config = dict(
    gain_aug_db=10,
    input='log_mel',
    kernel_size=5,
    widths=[128],
    optimizer='soap',
    learning_rate=0.0049,
    one_sided=False,
    warmup_steps=600,
)
Rows from block 6, named by matrix and row number. Rows with one number belong to one channel. Each number is 128 + 24 x the weight over its row's rms, rounded and kept within 0 to 255. All counts start at 0. Numbers have three digits each. After the name is the row's rms in percent of the matrix's.
# filt: filter width-5 conv, dilation 2 (model.blocks.6.filt.weight, 128x128x5), inputs 32-63, a 5 kernel for each
# gate: gate width-5 conv, dilation 2 (model.blocks.6.gate.weight, 128x128x5), inputs 32-63, a 5 kernel for each
filt.26 099:090109136157145099126096162113138085164151110106092125163136140138136110128152106135135118168137121096179136149138139109101096159107132128129147162124130134145105112116110114124129121131160119140121139095110143145124161141147087120101149128133113096089110155128143103100150135160136134146108146093129092152168129140095143118115109173104133121147062108170157129128120103096154119129090166137128125111156129120140158137138176115091084108111144140103143113121117192117121143099163106
filt.27 098:166121126095062113140099093097128107106139148098132149113137087078118129151109071092124098128118145108108132102103160132135118171104148130151133136125114150102150049143136112096117122137126070143108178097177150095140101132140126104109121167122126128173112165133123140108114156138129153136124155153160150150107187141177130132147108105119112123107094183125138143148161103127118136168112153148113134124101149111107123083152090138158124122127143142157125126136103136134128135117095141
filt.28 096:148160149127140157121160116110140176129145116136103090153126136169122134108097188146147136095136188092130186151096125132148077090137110158141132109116113131098118092118157102133150113150154104147151135099124118113169103129092137136164121072096113110113122155114145114126168141127116136122137095119095171119105116129123112138126112134165147107106142127103077125122129145139138118143139102134136155114131117118124128104117162139151128135157131089127141141159168111131093120103062112
filt.29 101:149088135095134130131139148119133114104146148123136134155090129155107176123103082092155087151165077112124114126102171148141190163132166136127184097120118114119130151166115140132114105162111155123113139119126091121130115145141110147117159159110151119125129079116142115134111096164164104181099122098112119094118172093131130104118104141115146157107133143131096124144111129141140106132084148139131117140135131128169100160108137121094117143128088156112154158108109110119130085139135147
filt.30 097:136147140117151123141138129134162162098149149136138143154096154145090137107100121103148132092143174145125126085134162101110151112130130111136142150109129152158131132140128109140096116131133092149109130105114144144159174112108140158077111123119121122112138145114097132098141119130110148108108109141136151050156142129158096141176113133111142119079165101096192118104099165149150184108128077113131157155138168134128145132161122132112120141098133162144131115166087140182141116114167103
filt.31 101:145125109126125074094085113111082144111141124098095154104110068125154078157156126173101137123082140150094105100140095132121080130136109082154137130126141099143123131132138146102118114183111153112144138083164138118098162111104134192110150124118075113109118148095113122126093160105120127139106113106105144129106092131124160126131112120158150128114127122145122182153125148096134142112086141100122135101155112151121122131098134146106139119164151146125079147107112155134167139159139125
filt.32 097:142146148136114115137156191093107163124132136177109129121127146135083141124133126101139121144094165177171113115140151084125115158128130106109135112140115130158133169143134126189101178130184146159145111134139110099089136134115103148132143131114122158132145114140154083117109120108177148153109102141106155089108138118125099151154134113129138167122130156158094099100115154149133132114101141107104126120114081153160141109123116163089164095110123124160155154113116117108093141139132042
filt.33 100:146113163129153166158174084148140168181133133129135146108093115144147102116093145151134152163136103106130122148134137142123142138155184078180133171143099149070138157119154163168053117141200152104150120089131121133151137075098100137143121171138121120125106136141118152124155121114105145150127134129089150129092154129138135154107134100136132141118126099131121167093143122118135110091165127123134125134121130136123136126169109114153126135151084129122129097097129113140143159135122093
filt.34 101:146155147083143117119112146091089102150106141121110103124163121146110078140135118153109163095164097124142138073088177104144129147116150140136163136115175142104138134143145145175119094144149123103141098146122101123102179117127100089152111144107118166095142062122146126134147153151100142130129106092090152149155093135133134078119118116095134140143140117107131101097145089165114144156120143127120161135120123092133124185162176103133121112143186130142136144161157105151196164081139102
filt.35 101:107085131113135132173127107127117139100121134085161117118096125113157122137142121105123120135076118140149142146125161120101180124175099096139164130132143133138164129151122107141082148120116116130183124097120114120133160177101146138113151104142156128109124172119166144103136128130139122152132165111140138112201105064136130132113173151136104159127141098124119123089158169133078133143103131063170146137131119126123152175130101148136134080095149144147150101146117122165107133123173112
filt.36 096:105171137124113140142179128149166147139083126180114134149111124129122100121117128086172143103160148131107147125137099110154133159083132126097163113144094080129155136135118144155149167153092114114101173126126091114105127123133091117115141098172102138142124141161133148104108130136169144126147159153144172136133107158126112106127152168091106126118109129145130125120099115108114108133122153126102153106142116139162141129120118136145127104135145116059137149101154117127095174144125120
filt.37 097:132161133151131139139103172116113144147106128142137097086138151128153120130138109143115163179121107136134153130087113106165093103141137153147117093120101111133086094152160136117146129139083090104160135110105129127107133123121116089111159112105164145151137102139155134162126127149175168138126120093116146126086126191116174144101127177124106090161113140119154120130136188123122142130139193132145091108155136132157125129108135112073165121116130175133111119148111147099091143111129111
filt.38 100:115142132143152122133148128194123137150160127102114171133105124146191126155119134123155124126091121144115128113137161112123152111129127103058105132129122147149167138114125138076144084089138154089143135153103142115116126130142152156106103151124153151171151135136127139152124169174165079094111111182104106135153147131094124169138109194148133132125127081149135113132157171148110179160107139120089125117153100121130121102100144148135114135136133135095107142118095138157132130109175171
filt.39 099:127107126146125150150166144111118135109138144113131135121132138115154144121095126096135127099147134142119082142145197084125163175098084090126100154149133154138133093106158140107129093101181145139128149153136107119157140169118161133085154117102137150117147101192112152150122101146142157128120092144163163071117148113133106147147084113118117116149161170123169155124153102138114161105105151160127171148100126113151156161121168130122143132156140124159117103127119135136132132152111112
filt.40 100:145083088130116147131080134115107106092122159147085090147168137141140178124114076194137168142141158154120137118131094121142141139090128146153118149103107115148087128163131160099145101107145169133117167151167132136131117125109110111127113145112130172104089095097111135133140134109163185085137135106159160114144135155146174164157105124108154141117138145116149091140129117167137111112117111144155100118111106144114154132145126150123130135122115130092138136115125117176156098130148090
filt.41 102:159110130102148140093109105157123136100074128099073126151145115163143135126124159108166113131119125109079108132140188126149111150145142109176171122126104101077100133137142104121113162128155159134130139136150127124169158148159164142098151099170119136116121140132084157112119118122131127158102175139149133127089113084125107120122181108147127123128088115184147120098137146137143139146125160111185123122108103153089158121084166164177119154154109103092148129107116144120159157161141117
filt.42 104:146146084116127136184137157131119140098100128139078116142138112116124133132127106168149102070150136174140178143088162158113120142161139127169160191140157154112153123140157114156155147131140154162087158106144124132129115141102115151124126146134144164109147149164124167191059132151112155113114135137173138132125141145131108144152154130150122161124111120127115128120140147118128139155117158130168093130124161159145118146100131131113171102171131130139075169130147133111100161143141095
filt.43 096:105093064118143118121110114143159134138103103146121128156167137119124115131089094158135130130123119129145111073148140117151137143116112102136156163118167133125095122127106147123134130133140105128098140095168064124132128143097124154090136137120142149153119100151160106101091110153123197114164132169137141110093110088128148118136061112061154105165151133128142159150112111139137135124106124162083180159109109151115094090118134147133134131100143176111125151132140171159142129159138124
filt.44 100:117109121078158106185125077127149122118133135100115132148087088161135068132065160130153133125085148112128126133140121102169113153119137148135142105112132136148148141165149104124129160115196152139108109162119135157109146112079115147165120095150137129189139160116108161116115149115121103131125104124093143111100108126113094130170146089132104123165104106148132114099148163114143121113103145099136110119126157168101123157168107129119098090133117127120158087141162178152139078111156119
filt.45 101:154096144120134147086128120138113112122072080108123116113137108112172135086109117126120114103110126114146109141138116132124142136112144094125122145162129120115117140099113173165202106150136137077101134147100086125180116131161098150121133126123154104134180099124102117131138065147145136173116137114102163124107094072129118141163166108122122085104099133130189132105156134133093111174069085097119168112131144110095147116144129157144102138104081110135125137097130143131140105142134183
filt.46 101:106119123124136133111133121141132125100114122115167174117094140129100113139154158130154152149155134126115102124117108132094141106104069122100175150129144118124079140140086115094118086100149125103134113144121130147146190132132091126107086124109155128092104128115129127130129132127139120130127100123148168121119140118127143107086114172110150114121146132076121123151142125127153127149134120142142108098111134084120096171131160160116120139090168104109173125110129155116103121074122136
filt.47 097:131129134134166134104114145134146108094121138108119104121130125107116112167142129116157111130169157168105118107097107102147104146108115120129138106112080120144151149167151107116102077148132132141075110106102166130136086120110119127144167157141113114092131145116152152110129121131154165131105108121138088162083107126127099137135115167133127161123086146122149090090115163123107119115101136136171136115131097125133137127112111113091124134128132145159111123130156092144119116133153116
filt.48 106:154126138107124155139081109146138097114100140131130095125135114133120111146118131139110090146130134142078118158142122134080123128100133135095120123156118148176136122168128145145129155115125157129108131107114116126153168099096166149116160113083124128121141141152116124163103158136120074097108143130115127086118143101144119122111136088139128106121146127162163119172130163104137149123163130138135094142106139160151128134120135131122145125127113133120152127202121104118120112143144186
filt.49 101:117162154123132171122149120145131143141181077173068150093126131147129148143138128098115137133135107162127130090147096139137111144157123078134140143145150116112145126100161170124155163095178165120089081158141112091115153163156121083180121120097164139096126124157078124117129058109124116149109127136120123147136139146119132145141119132121114119147133109118170141149133131134098132133121143145072098140119125122137127184089110099112132114112125107132125154108109153134135140108122140
filt.50 101:156137116141106134079100135145106094112077101120137166103175101125162124158097192125102094101108140140119133182167120153109100096162139116109081128150089097140130134132171149128117104061179122115100148141149134119128122088106189157150115142133097099136153140129127116125148142112143094109135110131098147138105119108142173177148111145151110098129102174147166133086151096156157141137162127108117109140098114081154174150136126162146140133110135131148170111135131142109182117111143112
filt.51 099:106120096126111100152107100106137160101124123118152152188147104146103151155117133088125129129155126131123130113067127078127049114067093134145117075126145109123129122133115145084115116161163124122126118137114117145151128106100098144160175092084117163166136130103169127150165131095164096096116164155156122192088119108139152138083120102106130118143108114109136151153161163148135152138148134115105096171124158147123111143111130128147147136172149112151143120146095136105148131143169174
filt.52 101:052083105177170109138158111160139126131150139125135125119133080147147104129166096115165133139160095106119108109127099113156075106142110103141091124122144134107090118122106083133133121134080161078089134120139132134086124086170133128105130135118148080132089134125177096136118092118139091102106125092111120132136155124131126172102133117119128153171114088090147155204099097120133106146099122175129121093098132132118119150161160170121132059127130108129092116146137116139106160095118107
filt.53 097:141130085137137156169098153118161150133081143095149149111130141126139101140158072128157112117128141134146099130170196122178118174111104112144098135141154136102132122092129132111101154134123153129138149129102124111136175128083148115068076094104142140153131107139159150131140138105133164106072133106113125115133099104131117073134155169133113132122121111135116101120159100114089098124128120112153092163124153135114167109168099097161133096082139144084133124089133142153132124104133108
filt.54 097:125149132111111106115134132178129148115115141091148187132090150114128109096125082126141161128108108165096113139152125132115129117050126134112128144133108084075107128172093141149101104089167131072133123105147071124116113141128132142114143142119135137137132077150181120141161134156118102135118155143097134105142124162158098147144128104103132121113128132090089111152165158118149144108171101101092165130135138122155130131100138151100138158141138149153126132135109125121157180136170125
filt.55 100:079101097146097082106138141083120106124137157133093134137128137123187115083104131128104153124100123126110167140120149107150128123159161125149107130127156101135122122119151145150129113130099133120108130163123122118106127184145128130164128108116168139155120098135114109172103127126108137158123154131109129149148160145106120147145118133113155139125152158131152146100102111111131107104109157091143104148148142134162155090127194112132118113096127111121162143072118145145092140144168177
filt.56 102:134109128124132100166126141118133116110130099162177091146181176125081113138180121069121162138153128127125104109089130153101105099127153111122140114170129100129135154133120129134116101065154152115169109098104170108187124132121117114118156140110131160152101106147115107131173144124146143136144151099130146110087129093111110145108130134105112130154118147144106147128152069116070094129120079125124091114154148165132099121141117160131086150137113079175150127096075176150139136106114130
filt.57 100:154083125124113155131119134155119160111110157091168132121131174124117104165163107091154087111127152074125128120123138146112113129158118130122133187154100114111117132150123128082148130118165142155137158098161152103159187104140156109122120161118118169148156093145134143128119163108124105113138151151101128112116121141148102186136100140166114133108130147134094119166122119155148094138160118167129078116139168181172120136160123161135164154132073113167131170125115105124114112116143125
filt.58 100:161113113110111130125130176093153126126167097067110126127143096117182110088120108095120138151116134103137127131110101123162126111167135137145101146127103128122132156133166083137149114136136135135127137128134108104152088151118147112132123148133119141161126150113106129135076124147120152137131109130137168165112143146155121137072113133143122120121134134144126135157155138116127137109126123110139115121169085150155103121147158082117115147123136155111092123139131121125162174123157160
filt.59 102:138100170115116116140120160152089131130115140155134119115107105163104136110146170077131156120141082111111082137123163139142141126143114107109148117121142172155156132122169081124176132139142115122112190122130102090123146140098114099131135113082104113149137157111124101087139159113156126137168133140173141095107145110131133139146121109131124138119144151115148110147131113121116125116125114106100132162126154148148127098113057126141157113105134139130167130144140129119159097153099079
filt.60 095:108115173142144100105118178119082144110102134123125119095117161123117134123081148126159149087086105118137133116151094154120105122119089149145158144108178140089152079080152153099091129118129102092134119104137151129091100139120113102187142139171127144122088097139137159132106121158094130147127113121136124161143122132096089118138182097099128113126107100172101178138100142073150152114096123137149124123132130158132093137129151148080087106136151160175100165109115106136121115165152140
filt.61 101:107136101155118104098147097143117135163158152098136114123120101140130122139131109135135124139104117126123116120113121136121143176169104140185147103124153125106154070136153153101173109172174082129133109122104128106129129113154185176136137146145127136113164077116136165142136143129125111116131119114139103116149184130134133155128112100162137144148142149123127096123142112143140126112136178127100126133125116101122109150096095138161194093138117080130145110126150100164128158144110107
filt.62 102:151131168136090111129131107149123150127102174151146145119134144140116118122132113121105116118126146139101162106169162157156170108114135076185125124181097155145157136132117097094181123123136143104125167118175124089106124121117149057144122118131115144112099159055178116114163155122130128132167131132123111122171190133116130132126131145137112146067158090147152131148094102102136102114136119137132130149140140088142119122148136114086117128070122140163105132115107128186154163122109119
filt.63 103:095160119116174129140116106132148137113120095083122095112155091169122102157142150130122164125086156135134163128141096152078080082094076129126132108142140090131110118113129135070142118110145128121137131107096192103157124157147096130151112135107145143164150146076130134137102131130140129101137098073123155165095144117112120115134107113139144124108143124124145120105114121144134140131181089141127125125131083169122165141112148090113138137139113091085131125105128087140098128118148122
filt.64 097:122100130116121104111122145106157125108109143120143167184169091119133124113141107137120151100129146119119125120117122155106113154128124131107111084145147113095116129132121120109117142148105123157085170148095145124114144161172119119129088172158117144131138155096121110143180094149136114144149104128075112106128124127132134111150130156154134113140133110162071156162155124130122174147107151189127069124151167143158161087134137125104133121126132098121143095094139136131107139153125130
filt.65 100:115121122135130139139114112143092110150141097101122145145124092137143136112158190119144165132132112132111157119145140112161134079115147157126139121141164090145104111138115122115129146169111149114138128154125147094122138101161130142126122119156104133118158197165099127140117126148156095120100176151089150149131136131102129153131117115143119119070118121117161125143130119175131091145101120121137106131140154144161105128131152139083139082133123128114108132129141135153172130091121128
filt.66 104:119120090095162108114110130114145129114124158130100129187171168123106119197135134138146119133135145111120166134121137143143148101113199089124116163127134162137104156116093092112114165137095140117138181141149120137126122142089124133127124124136127096133100134113100117140126143141123093133108096143122120093137134140120120128116118114132151078118159116152164108137131137122081166105111125130106156089066124086113115101114113109151057125118114121128094135088134127104165073127128131
filt.67 101:129124149168106191121128134118131146120094140102158140124148141131150105138134105149135157161119094149170164105099138134098137124099115160136147120119155175124122115125153134121159127148161141133134073047135110165110107091108166139128113132096114118116099097094135112161119093129122144127128122143114152077109159118143142163159089101137127144136155159174102158155129131114097118113120160122125120137085142105116149072143125149153102127152113103136132171140120166136156154114151113
gate.26 106:108143133174172149132120143113092125152134146109105116130126157119115120138133178154134136148108107113142143160089158139158090113154125120124111110092128125092136144077141125151146109102090106134141166161131162140089111134159112158143124121114127124118109094171117083150128112176129149119115144133131170166152141153113097134145163124128127101125118115131126132110138129153123142136160084172136147114138160136113167149140090080125128120115139110106114121153120119175120152156083126
gate.27 101:138115138134132121107113139177109139139145158149118129154104100147127150173138135133158115139138129138129081161125196155140156099098117074154128145072105085149136145122104138103118114099094099140116139110107134100152117130194117106084114093054140149095112114129122108105141108140134130115113141153139104130145149158120142116135152143142165116131134142115152150145133116186149140139147157094085091190125160110137114117121104106148130162144137162143147166104127141112121120200093120
gate.28 095:112145110151095118132142155125124122075111166164131200097135125123072153112166137140114116137111120112130126165130135159083082133151154085128111094137124161137104130112144115126149145114144107145134096168135121151125084100186117135101127129118163117134136118117124057184117103185135080131176163163147140155135101087116095158162124083169112105154202135160129116132125154156091100134153137171125148120118118102160129119118114116150134129121158123122114079121163115094131138113124136
gate.29 098:139166166105116071121118143111094128126108144176122115092119141151074138129135130150157105134085127133119142113171094150120133153140170133094155124130148156139206128142079142134091058136087139114126141119110137114126151118080125136075158130156167129143119103097088171137153123177144140151099074126160138079147113122148129162124117114119135128160103112102139097123115121113079136103116166104133096136120178132142046116185140141140133136104172138123158167139098142114149145112174148
gate.30 100:177164137166108120147111179170117144151114136154113101138130097166152114128176133162136139116144121152148118142131137134126145096163118141121114141132141138135127135139096115139107101118142101181133152155130094117193129104184118145061163141127142111144155134165145130100144104131114144145145101100131114141143173141117139138123105134155143149135112096179137113134112111142170126105122144150112125143105135125130136058112087127128126102172110120129111119118090144114168101131168142
gate.31 101:129153117110164119164138148132073145143165123184150116098130134100139113143085142126128091168146157124101129139179119102135154136127140137128113140109114127150120125120134136091098092136115129177106111131120147146143119148168121134118137119117142105177167088176121116154149117123108132104121121094103082138137106158164107139160114168119160090140105183157081115145086111104111147112120153124109123127126102123103122111097136092124138121110134132139128169136149092118120116153101138
gate.32 101:103142150140136145165158146139158139155137114099133113127140104119140110125144090173147117122189121118109123144120160115185144156137110165128115103122151087156121142180151100105101130120123123107138138135178139118126111126120142117132150110128140153102115127129144110114135119098128165102126111158143106127076155122101118124124158127095172147056099180131135168117162090098098177149111110116155100198115152092151165174156134119140131104114136173207137106176108151111134111126103141
gate.33 100:139126083121134153146140123142101140153102153097145129129132116122091119123100102111141145098117117100161123156101104107178140111149138126128116124126168143113121120128157125135138121096116145155114139094152111128190140140132152130157129097167122139132149138119136142117118139122102111155124165128103176124110141132078100149145082102162139115065147156106126090079110165113140154113116143112137144125135132164156153159144069143127111124163135137084146118120143122118151127106142133
gate.34 102:137141141118139178108119139151121165123105152136195077128110158164101176135132125155079141103113130135157171124124083125122150160134134162127101131124103163106160167127153107114105161119156142110148166150115120125119133129163129103090156111182159121104097110150132128111101130066130145133138152091136108116139171176121119144146082180167190128093192138135118125146120077120131136168120146130134129125141099101117114122128151144133129149171107142140154159130154130133131126126114099
gate.35 102:163108154121148114130147137127130143117119114098182174134166102156103161178144142134118144133176170136114131119137114094104135063133139136135127130132149133139158134137155112132113136116121146082186121161121126143115099163104077143130093126172091204154101134105152150141104170135131107098153135131141089120187100104153128117111105127130116129119107059140171120076129151104167173098145158093151105113109123125147104146133086150130134143142169078122161129122138131130133157126169109
gate.36 097:111145122120140109105133128159091188142182166164120181094073107142112173086106136171152156130128114122103093145148118147156143142124108119142138140089134139124158128133146180131152123122115123115129122128106130144060135143124123098091126095100090112140137149133115107124163138145108110128191152147158106085102137167065111125131159124127101116109127142122141145161144100115143122093129136099129147115122137097139138183108136141121090138146134127153132107114119141111098104110112126
gate.37 100:134109191095106070106117099125179129119141107091115114171146129116155155145133152116116110109122106149119142144103116153084144127147120182130149119108180110107112143131122108119157070122121143052122056123155132138107141124149094153152119104115129119120128131144145130162138106107113097108159114071114157151100156168131117133136089078116112134137130164113145186088148130082110126111131143121109142171123136111138101167126121138154157121105124186151091148132133125155172160181105146
gate.38 096:090130189106071119165108126139162160089136185109136136111116104104105104158167107141152108143120091129092110131116164179162151109120149140091110141128141114144144155127154141153105132136163124097140137161128149130129166099157153119106132173151123114120087135111170112145172101127120097134162178144174147131141113096111125102079120115140117113088120151144137157158127107150099151127170155125149105163164083141129124131154106116107110138133156134089160086169090126165144104137151118
gate.39 106:089121109165163144163104147111143134145146112130144100056157107099113140167118124106152165112101152198155143129156146143095166140152150091135131108143140091099117150138152125150131120156122126124157130142150157150139098148110144103147144111160118087153147137098149141108127086160093138128100128133146146110129115136141157107121068147108139115159104108159144123095153180114096157123097129116168091117138146095135122173105152086131114154151158126122111138126118102110110140146135088
gate.40 101:144140156100075108178120124121139121134135119104168153162169142134132076146156160108158115174179107124102116144095139143141122146142167121177122153119109151145140074134088102156115174119146128149141129151111162104086127104088132142180138134175144130130113137095117126103141110149063109179183135128117139092080092113149144129140082108136093124150139149125108124157138121106169118132166182153135077113143114107142128148109138139099178167146086122162158112091124123148159137122128084
gate.41 102:119126100184139158160080137119181094110174173101086117138117119152113125134147108117148162153172132116152145157136119129110121118101126155158147134090138140098130136153114113084115097090105143113120163113101132159119134139088157137114173091127125119131141108096138105138113080123120095124143136157129076155200173104120118121165147135104134120124100091139152138129108177110104144123166143091116146116087130120133154104163124150123125140132157071126127114182164129078113119124140145
gate.42 098:109103122106133072123155087115160119168085160129126135138118134115115088139116122110099142112150138126106088157125150123110147094152110133119154144126115095120093172104128113140129136135131134118133107117098165121117145144148173113147138187113164109117098125090110177120178111141113173164119128163086140177151128105100099149122055151148104095141119141113116130131124105115094127064123127108085140138124125113158109113125107132076140160130127134142113162122176099128142163153088126
gate.43 097:090138142166124130138143144092069133160135162116113136144137108132140140105121067133155140134120165133145114140109119165094122131093126145112101126155127100139129167139061189118106127140136125163141174101136119128149156140153096152112148128117102082114114112149108110131134104138147095124130140151118121107120159140121129155122091184135138128129120108143112167173121149108123095145101124109104125139127146129161139104085091156114171166165167114079157137116082131132140126132137105
gate.44 102:110137147139155122131122159140139083116144134147131144136120099139132103127120175123151137148137158173112135124134147155095123100202156111127120069122123150167153118087131125140151099139162132153136141087182113097127115160105141101138170128123101110179126116152099152156124135118111104088112163133147141119150130154105122089123102137091147071157142136148114102163153127106143126141131138117116096148173131144144157121124123125136128169189106149126136116103106149148184132151132181
gate.45 096:156123156104175177104132094120155117148138102119137110148126115099153131170115122122081118111164120075107113113117103137117177157145159136100135138146108159137062121119124116149136121117145142120167084121143109129117068118088094192141132159122159111168143170091077112114104110168163113127180113137103106171150173121160144125118137168104107093119120159106113153111099110144151140144147121178107119144132135089148156165132143171139085148103110108112154149135155124114113109123116103
gate.46 102:120130138126076135140114129145113122127126139129065137083144129095109154100133114143132142133148096127158144112110110122101114126134150129097101119086136171162122101107147173114164122156101121207165181143123176118113106094177121107116100072175160156187102146121122098149152148155137170106140118093098087115137135144103124098144123110094125115161149116129155137115118114123094141130109102146080140091160110093164175158105164146206158129101074131135152104112137118162134129136139129
gate.47 092:128142135108117148139135109146115155129107146155066098128134098139115138149126145128133118139095112180078148130095152124115077108177082085117128159117158146142074096125106114142171144073130106118133127120121168067139140120142164127100125115120091117136193136147113140142148117095102069077128153112097146114116155130122151132160145144117153125142163141110069138161120131132104144111150127167114104121095115138138114143150121124143123158135079170117163152146088128117110112117119125
gate.48 105:133099109157077114152158122154125105162144135152151087135128175143153132134172112125083103130151083115109084147137129112122129120093116119132115112134159147100135116082097123147116155161165136171127096120094147131089128114109164100115116118117126134110172083107144045149141116107115138074130137118115135133133124167106100135092135128125119081094125090123111119128074111083145146144157126093134123113117126113099113149103147145152140150129123103123094097099122135147113126066150124
gate.49 101:124159152156073156150126147133187141134103136127122129092097121134161153102126174168138115146136118128147140101128162124137135128125122099156109072136127098129086155126089141089121145083113118146162115146116118149148157103154170101145127095164075092148092118087137139113131118121125138122137098133143123073132138160150142070137141100111153109141119138125116097092123104152133103091122126127100123134112151097137123160132113102143173176121142120125155101111162147152160139095178105
gate.50 104:095122101145087114098110097141113153152122121071139105182134146155157031113115102141113106114120101140117122111135121120140145109155148170122113135116125170129110114175191127098117136091147144129138155151155116140095168125124101158108110165126113104106137086124135131116127137120073132107134143148181106145107148118130115117114110093140187160127129117105123163109136158150116164139114130090117082149146092092139109157135167089164107126128108116142163132121165194102146088145113123
gate.51 097:133128127171120120083152126117122114133167138085105132134141122090102134131122144077145190125151103154131101134123145167075130081096144112117088149141089118172137083116089169096159102173150139075144122149110120177081114117096086099184144090104143122130150147172123136120082141138114076097150141102154121105125119148097092125127115120163149142153139123164147127102108116111143198138080101111133130101113158121106131143097170119129119119118109087118131136179125189130134099180130121
gate.52 103:122167145109162164192106129133149108146161115148146162063134112174154137135128192156135153132153112173119129129124144153148113111158101188159124098097136133148132122169139133120139118117122119147172092115104124135128133152150130138128135118208129142147113147153119110099123135125146160133137139135128085125103101131134145133151114071075128122125130118101150119144136158113144132104122108120110129138084142107133058092140082093108123137130132130165122119106147143149143142159097134
gate.53 098:171139148125143100127127155171126097129082081121134165137177085140084177136141152142128130122140153128111155137108096157086095158146128130119132131167113140091141114133096148131120108125124125120123152125151119127113101162121130122143144083147130161107159123131143078116187128128142129069117116112131127082111142093150144196091140151138120140080150149155076142149096119147115152157098133107119127133097116160148119144121097122133095093124115112152152128100143122112128122108128131
gate.54 100:088107105143126154113177136126137117135080125088121100115166101097098164128114127141116160144135171185133133189116100125098121139100138093104150108146099057138122136125121143112112124076112117136119136139154118118104101173163166116116150145195073107128164164130070122162153137141138085139106161072163150127136122082087089114113100131133098095091147116133118105098118152177132142081115152095172141111105104079099155116111108080090109190105119115129091141102132098142134132117106117
gate.55 096:117138147113123151128112121137102182091085177139161150121104126100131134120126131085140157127152112104142148140110113147128127140094136096124074154118155140121158129132148148158158183153096156103097146162141118144137146143088133162096139155196065137119131168132102120126123121123073105138158159108086171102168109118084099105136126133131132116140196119125111175107093101164090125099136120137128116088139124129128148113115141161155119149175153172131131121149100118140141161101099169
gate.56 098:124173119129121165103177146147090055107182090160104126091121119122118164123151149131130115099121131145128129131137101153157156113089151123177141117129133143088169084115129114125120121077115091134134130103121111125140109091098173124121137093120118147139138122138131138136149123131131123107160142126108144093143139053120114134127139121110109103087178107126113136085124142156105147115139146105094151156091123103164152141156110168141134093102135176159171113141176132141133138096168105
gate.57 095:078122130111149077105092116112151132141154127141068152162085125089119161098129129107129127107106076148092096122160111116126117095127145118112132159134126136159131142108117163169141121132163157097147131152124121132168104132130178152134126178144163140131086097170128095131109130151124134161137125113121153137085121140116101125094157112161145091123165114111113120123108106139099148136100144120128160110112174140108112073119189124110151179134143130140128106108117144143120146131124133
gate.58 098:098141146103108139170141110120123127096190150129139152125119168103094128123172118107158139159173136115151127180065125141097115174175134144085111119097131119123127109108136153131115129091123119122148117094139085125111100103115132154112133140088142123116156115123159130158162138097160096167122137117085097149116119191129114172149082105124124140113167173077102127152116127149141117119138092128126144101124126103120074097129122113108121138138136128140161141114105110097129135120129143
gate.59 095:137147143165124164115122170093143117121142171100175108110131124113107133126136100091157152134176151127164145104144124109116112123168100125095147127110145152104101114175127098117106131116104106127125132096149105128132161126101131115137093139142100154112134162140125142123149137114150115153189137126127127116131106107120147084100094089131111135131129110116140182117150157130161121122095125114122178132110132089155119139128100171170125146153160113175124157135166147163161131100112161
gate.60 097:131125164165102155137116137146065142181141104130098164148105124114130093124118128108128117146080123115187114140167185087106184147123131118131149132133093132154114094134149156173106129117129105129169108145156129120145140122137137165157143119111107166138133156129125132095117129102096150140125146149109117134132142136140125090156183122153143107136169166146128138159133121122126162073145102141153141203167146138122107144110114100158137133131105137123147128133103099123153127115128093
gate.61 100:140107139057141107157153138131149154127119126175072133120115119128127159124122124117141123157161108156117096116134135140168149157126117134132164106106145177069163119140125099115133120193137143129164094141157115114120079095094143134138142114133109074160123118112108163084132123128145121181110139119127083111085105153142110107123153123112115150136139175122125097123138133153148121175126110107116108178133135137141114107151117135152147143179120122108158102122165164153128173126134116
gate.62 096:116100108120140120154124131148122106100149170139113102122142144105163078151132130153118113081085113141135090144146150123105104139117167133100100144161107163114152189157113171101134117107100143122093110135174154147147169146131150161141125137131150170153106137146135160178123127146070134175173165113145149131126105180083134154162137101139142145122158129091163152160103117158115137136124115108136136088145123124129127103073187160120128148148102168143119141169147126153171118156108138
gate.63 106:103148069117122123144135098143109153110101136153169171120137124118163112150176113106112119126121097098108157079104144135151121111150151108142130130137152135140107190116155140169148149097140139109113136139110119146089136135152153164138128109146118126156144131137131123127066161079098172140140085102139067121116127123113094145161144096119085108135121134147138122137149120108111116133147118111136097140143096126099151146091158101128162120129137152120103118148087051173136206127177160
gate.64 097:145103111121119180136116134156176165116114143128122134118148118128134174133136169108138087127127083078113152148097171162140107137117104128127117111134119154114119121117111109106125129083172119111111144121149176128138128102128089135167125126117121104135141154127066104151176151102129126121115129126121102069154130136146114102102173100110115099096142152093150163095153104150137158136144106111148103121127126108121140150098143159170144108125099120231145162110133110138165117138083157
gate.65 097:140112185144130099140148132111173115146145112140077102127168127141145119124100124127100133156157099119148128129120123146132156158147111173119129128121086086178151132117148129119159116140133141095138115121166140089154134123143138139128068141097104122121177126115147108105133133104139105133162134137124148144078088106108087140142126186161109152109133110115113149159181188133145088044124132119115124153124151153153106152089126128091127125106115139090112140124166137141184131141142170
gate.66 102:139109126166093167163123096172116140140096107100141136135110121144111098076082174145147159123147144095136139126118128122155091160153132163131109124132103163098107106114142121114129142181127151106142102109123109099052140145172134122132147124154155158128122098114112113123095102157128112107113123129129129110134166110102096095114190097110131097116192138137127088128101142127147131104120123189098117145140143169130089127113097099122137125150102118137122142157085111096057100134214137
gate.67 099:169101129134126145179159150130131113142153123120158134148141126093125117145125147103119129120142141142126129134122124157111133121120124119138128092100115150136139134112118120126158126136165156152116094136144108066109108127127127116142110168154125163128164138114144098093166099120128109132132111129111158144134102151141092136105105148101120100160088108121139119143160159146129118094118148117136153155046169104160109131154098083110133090165136116127134126127139112132143064144159146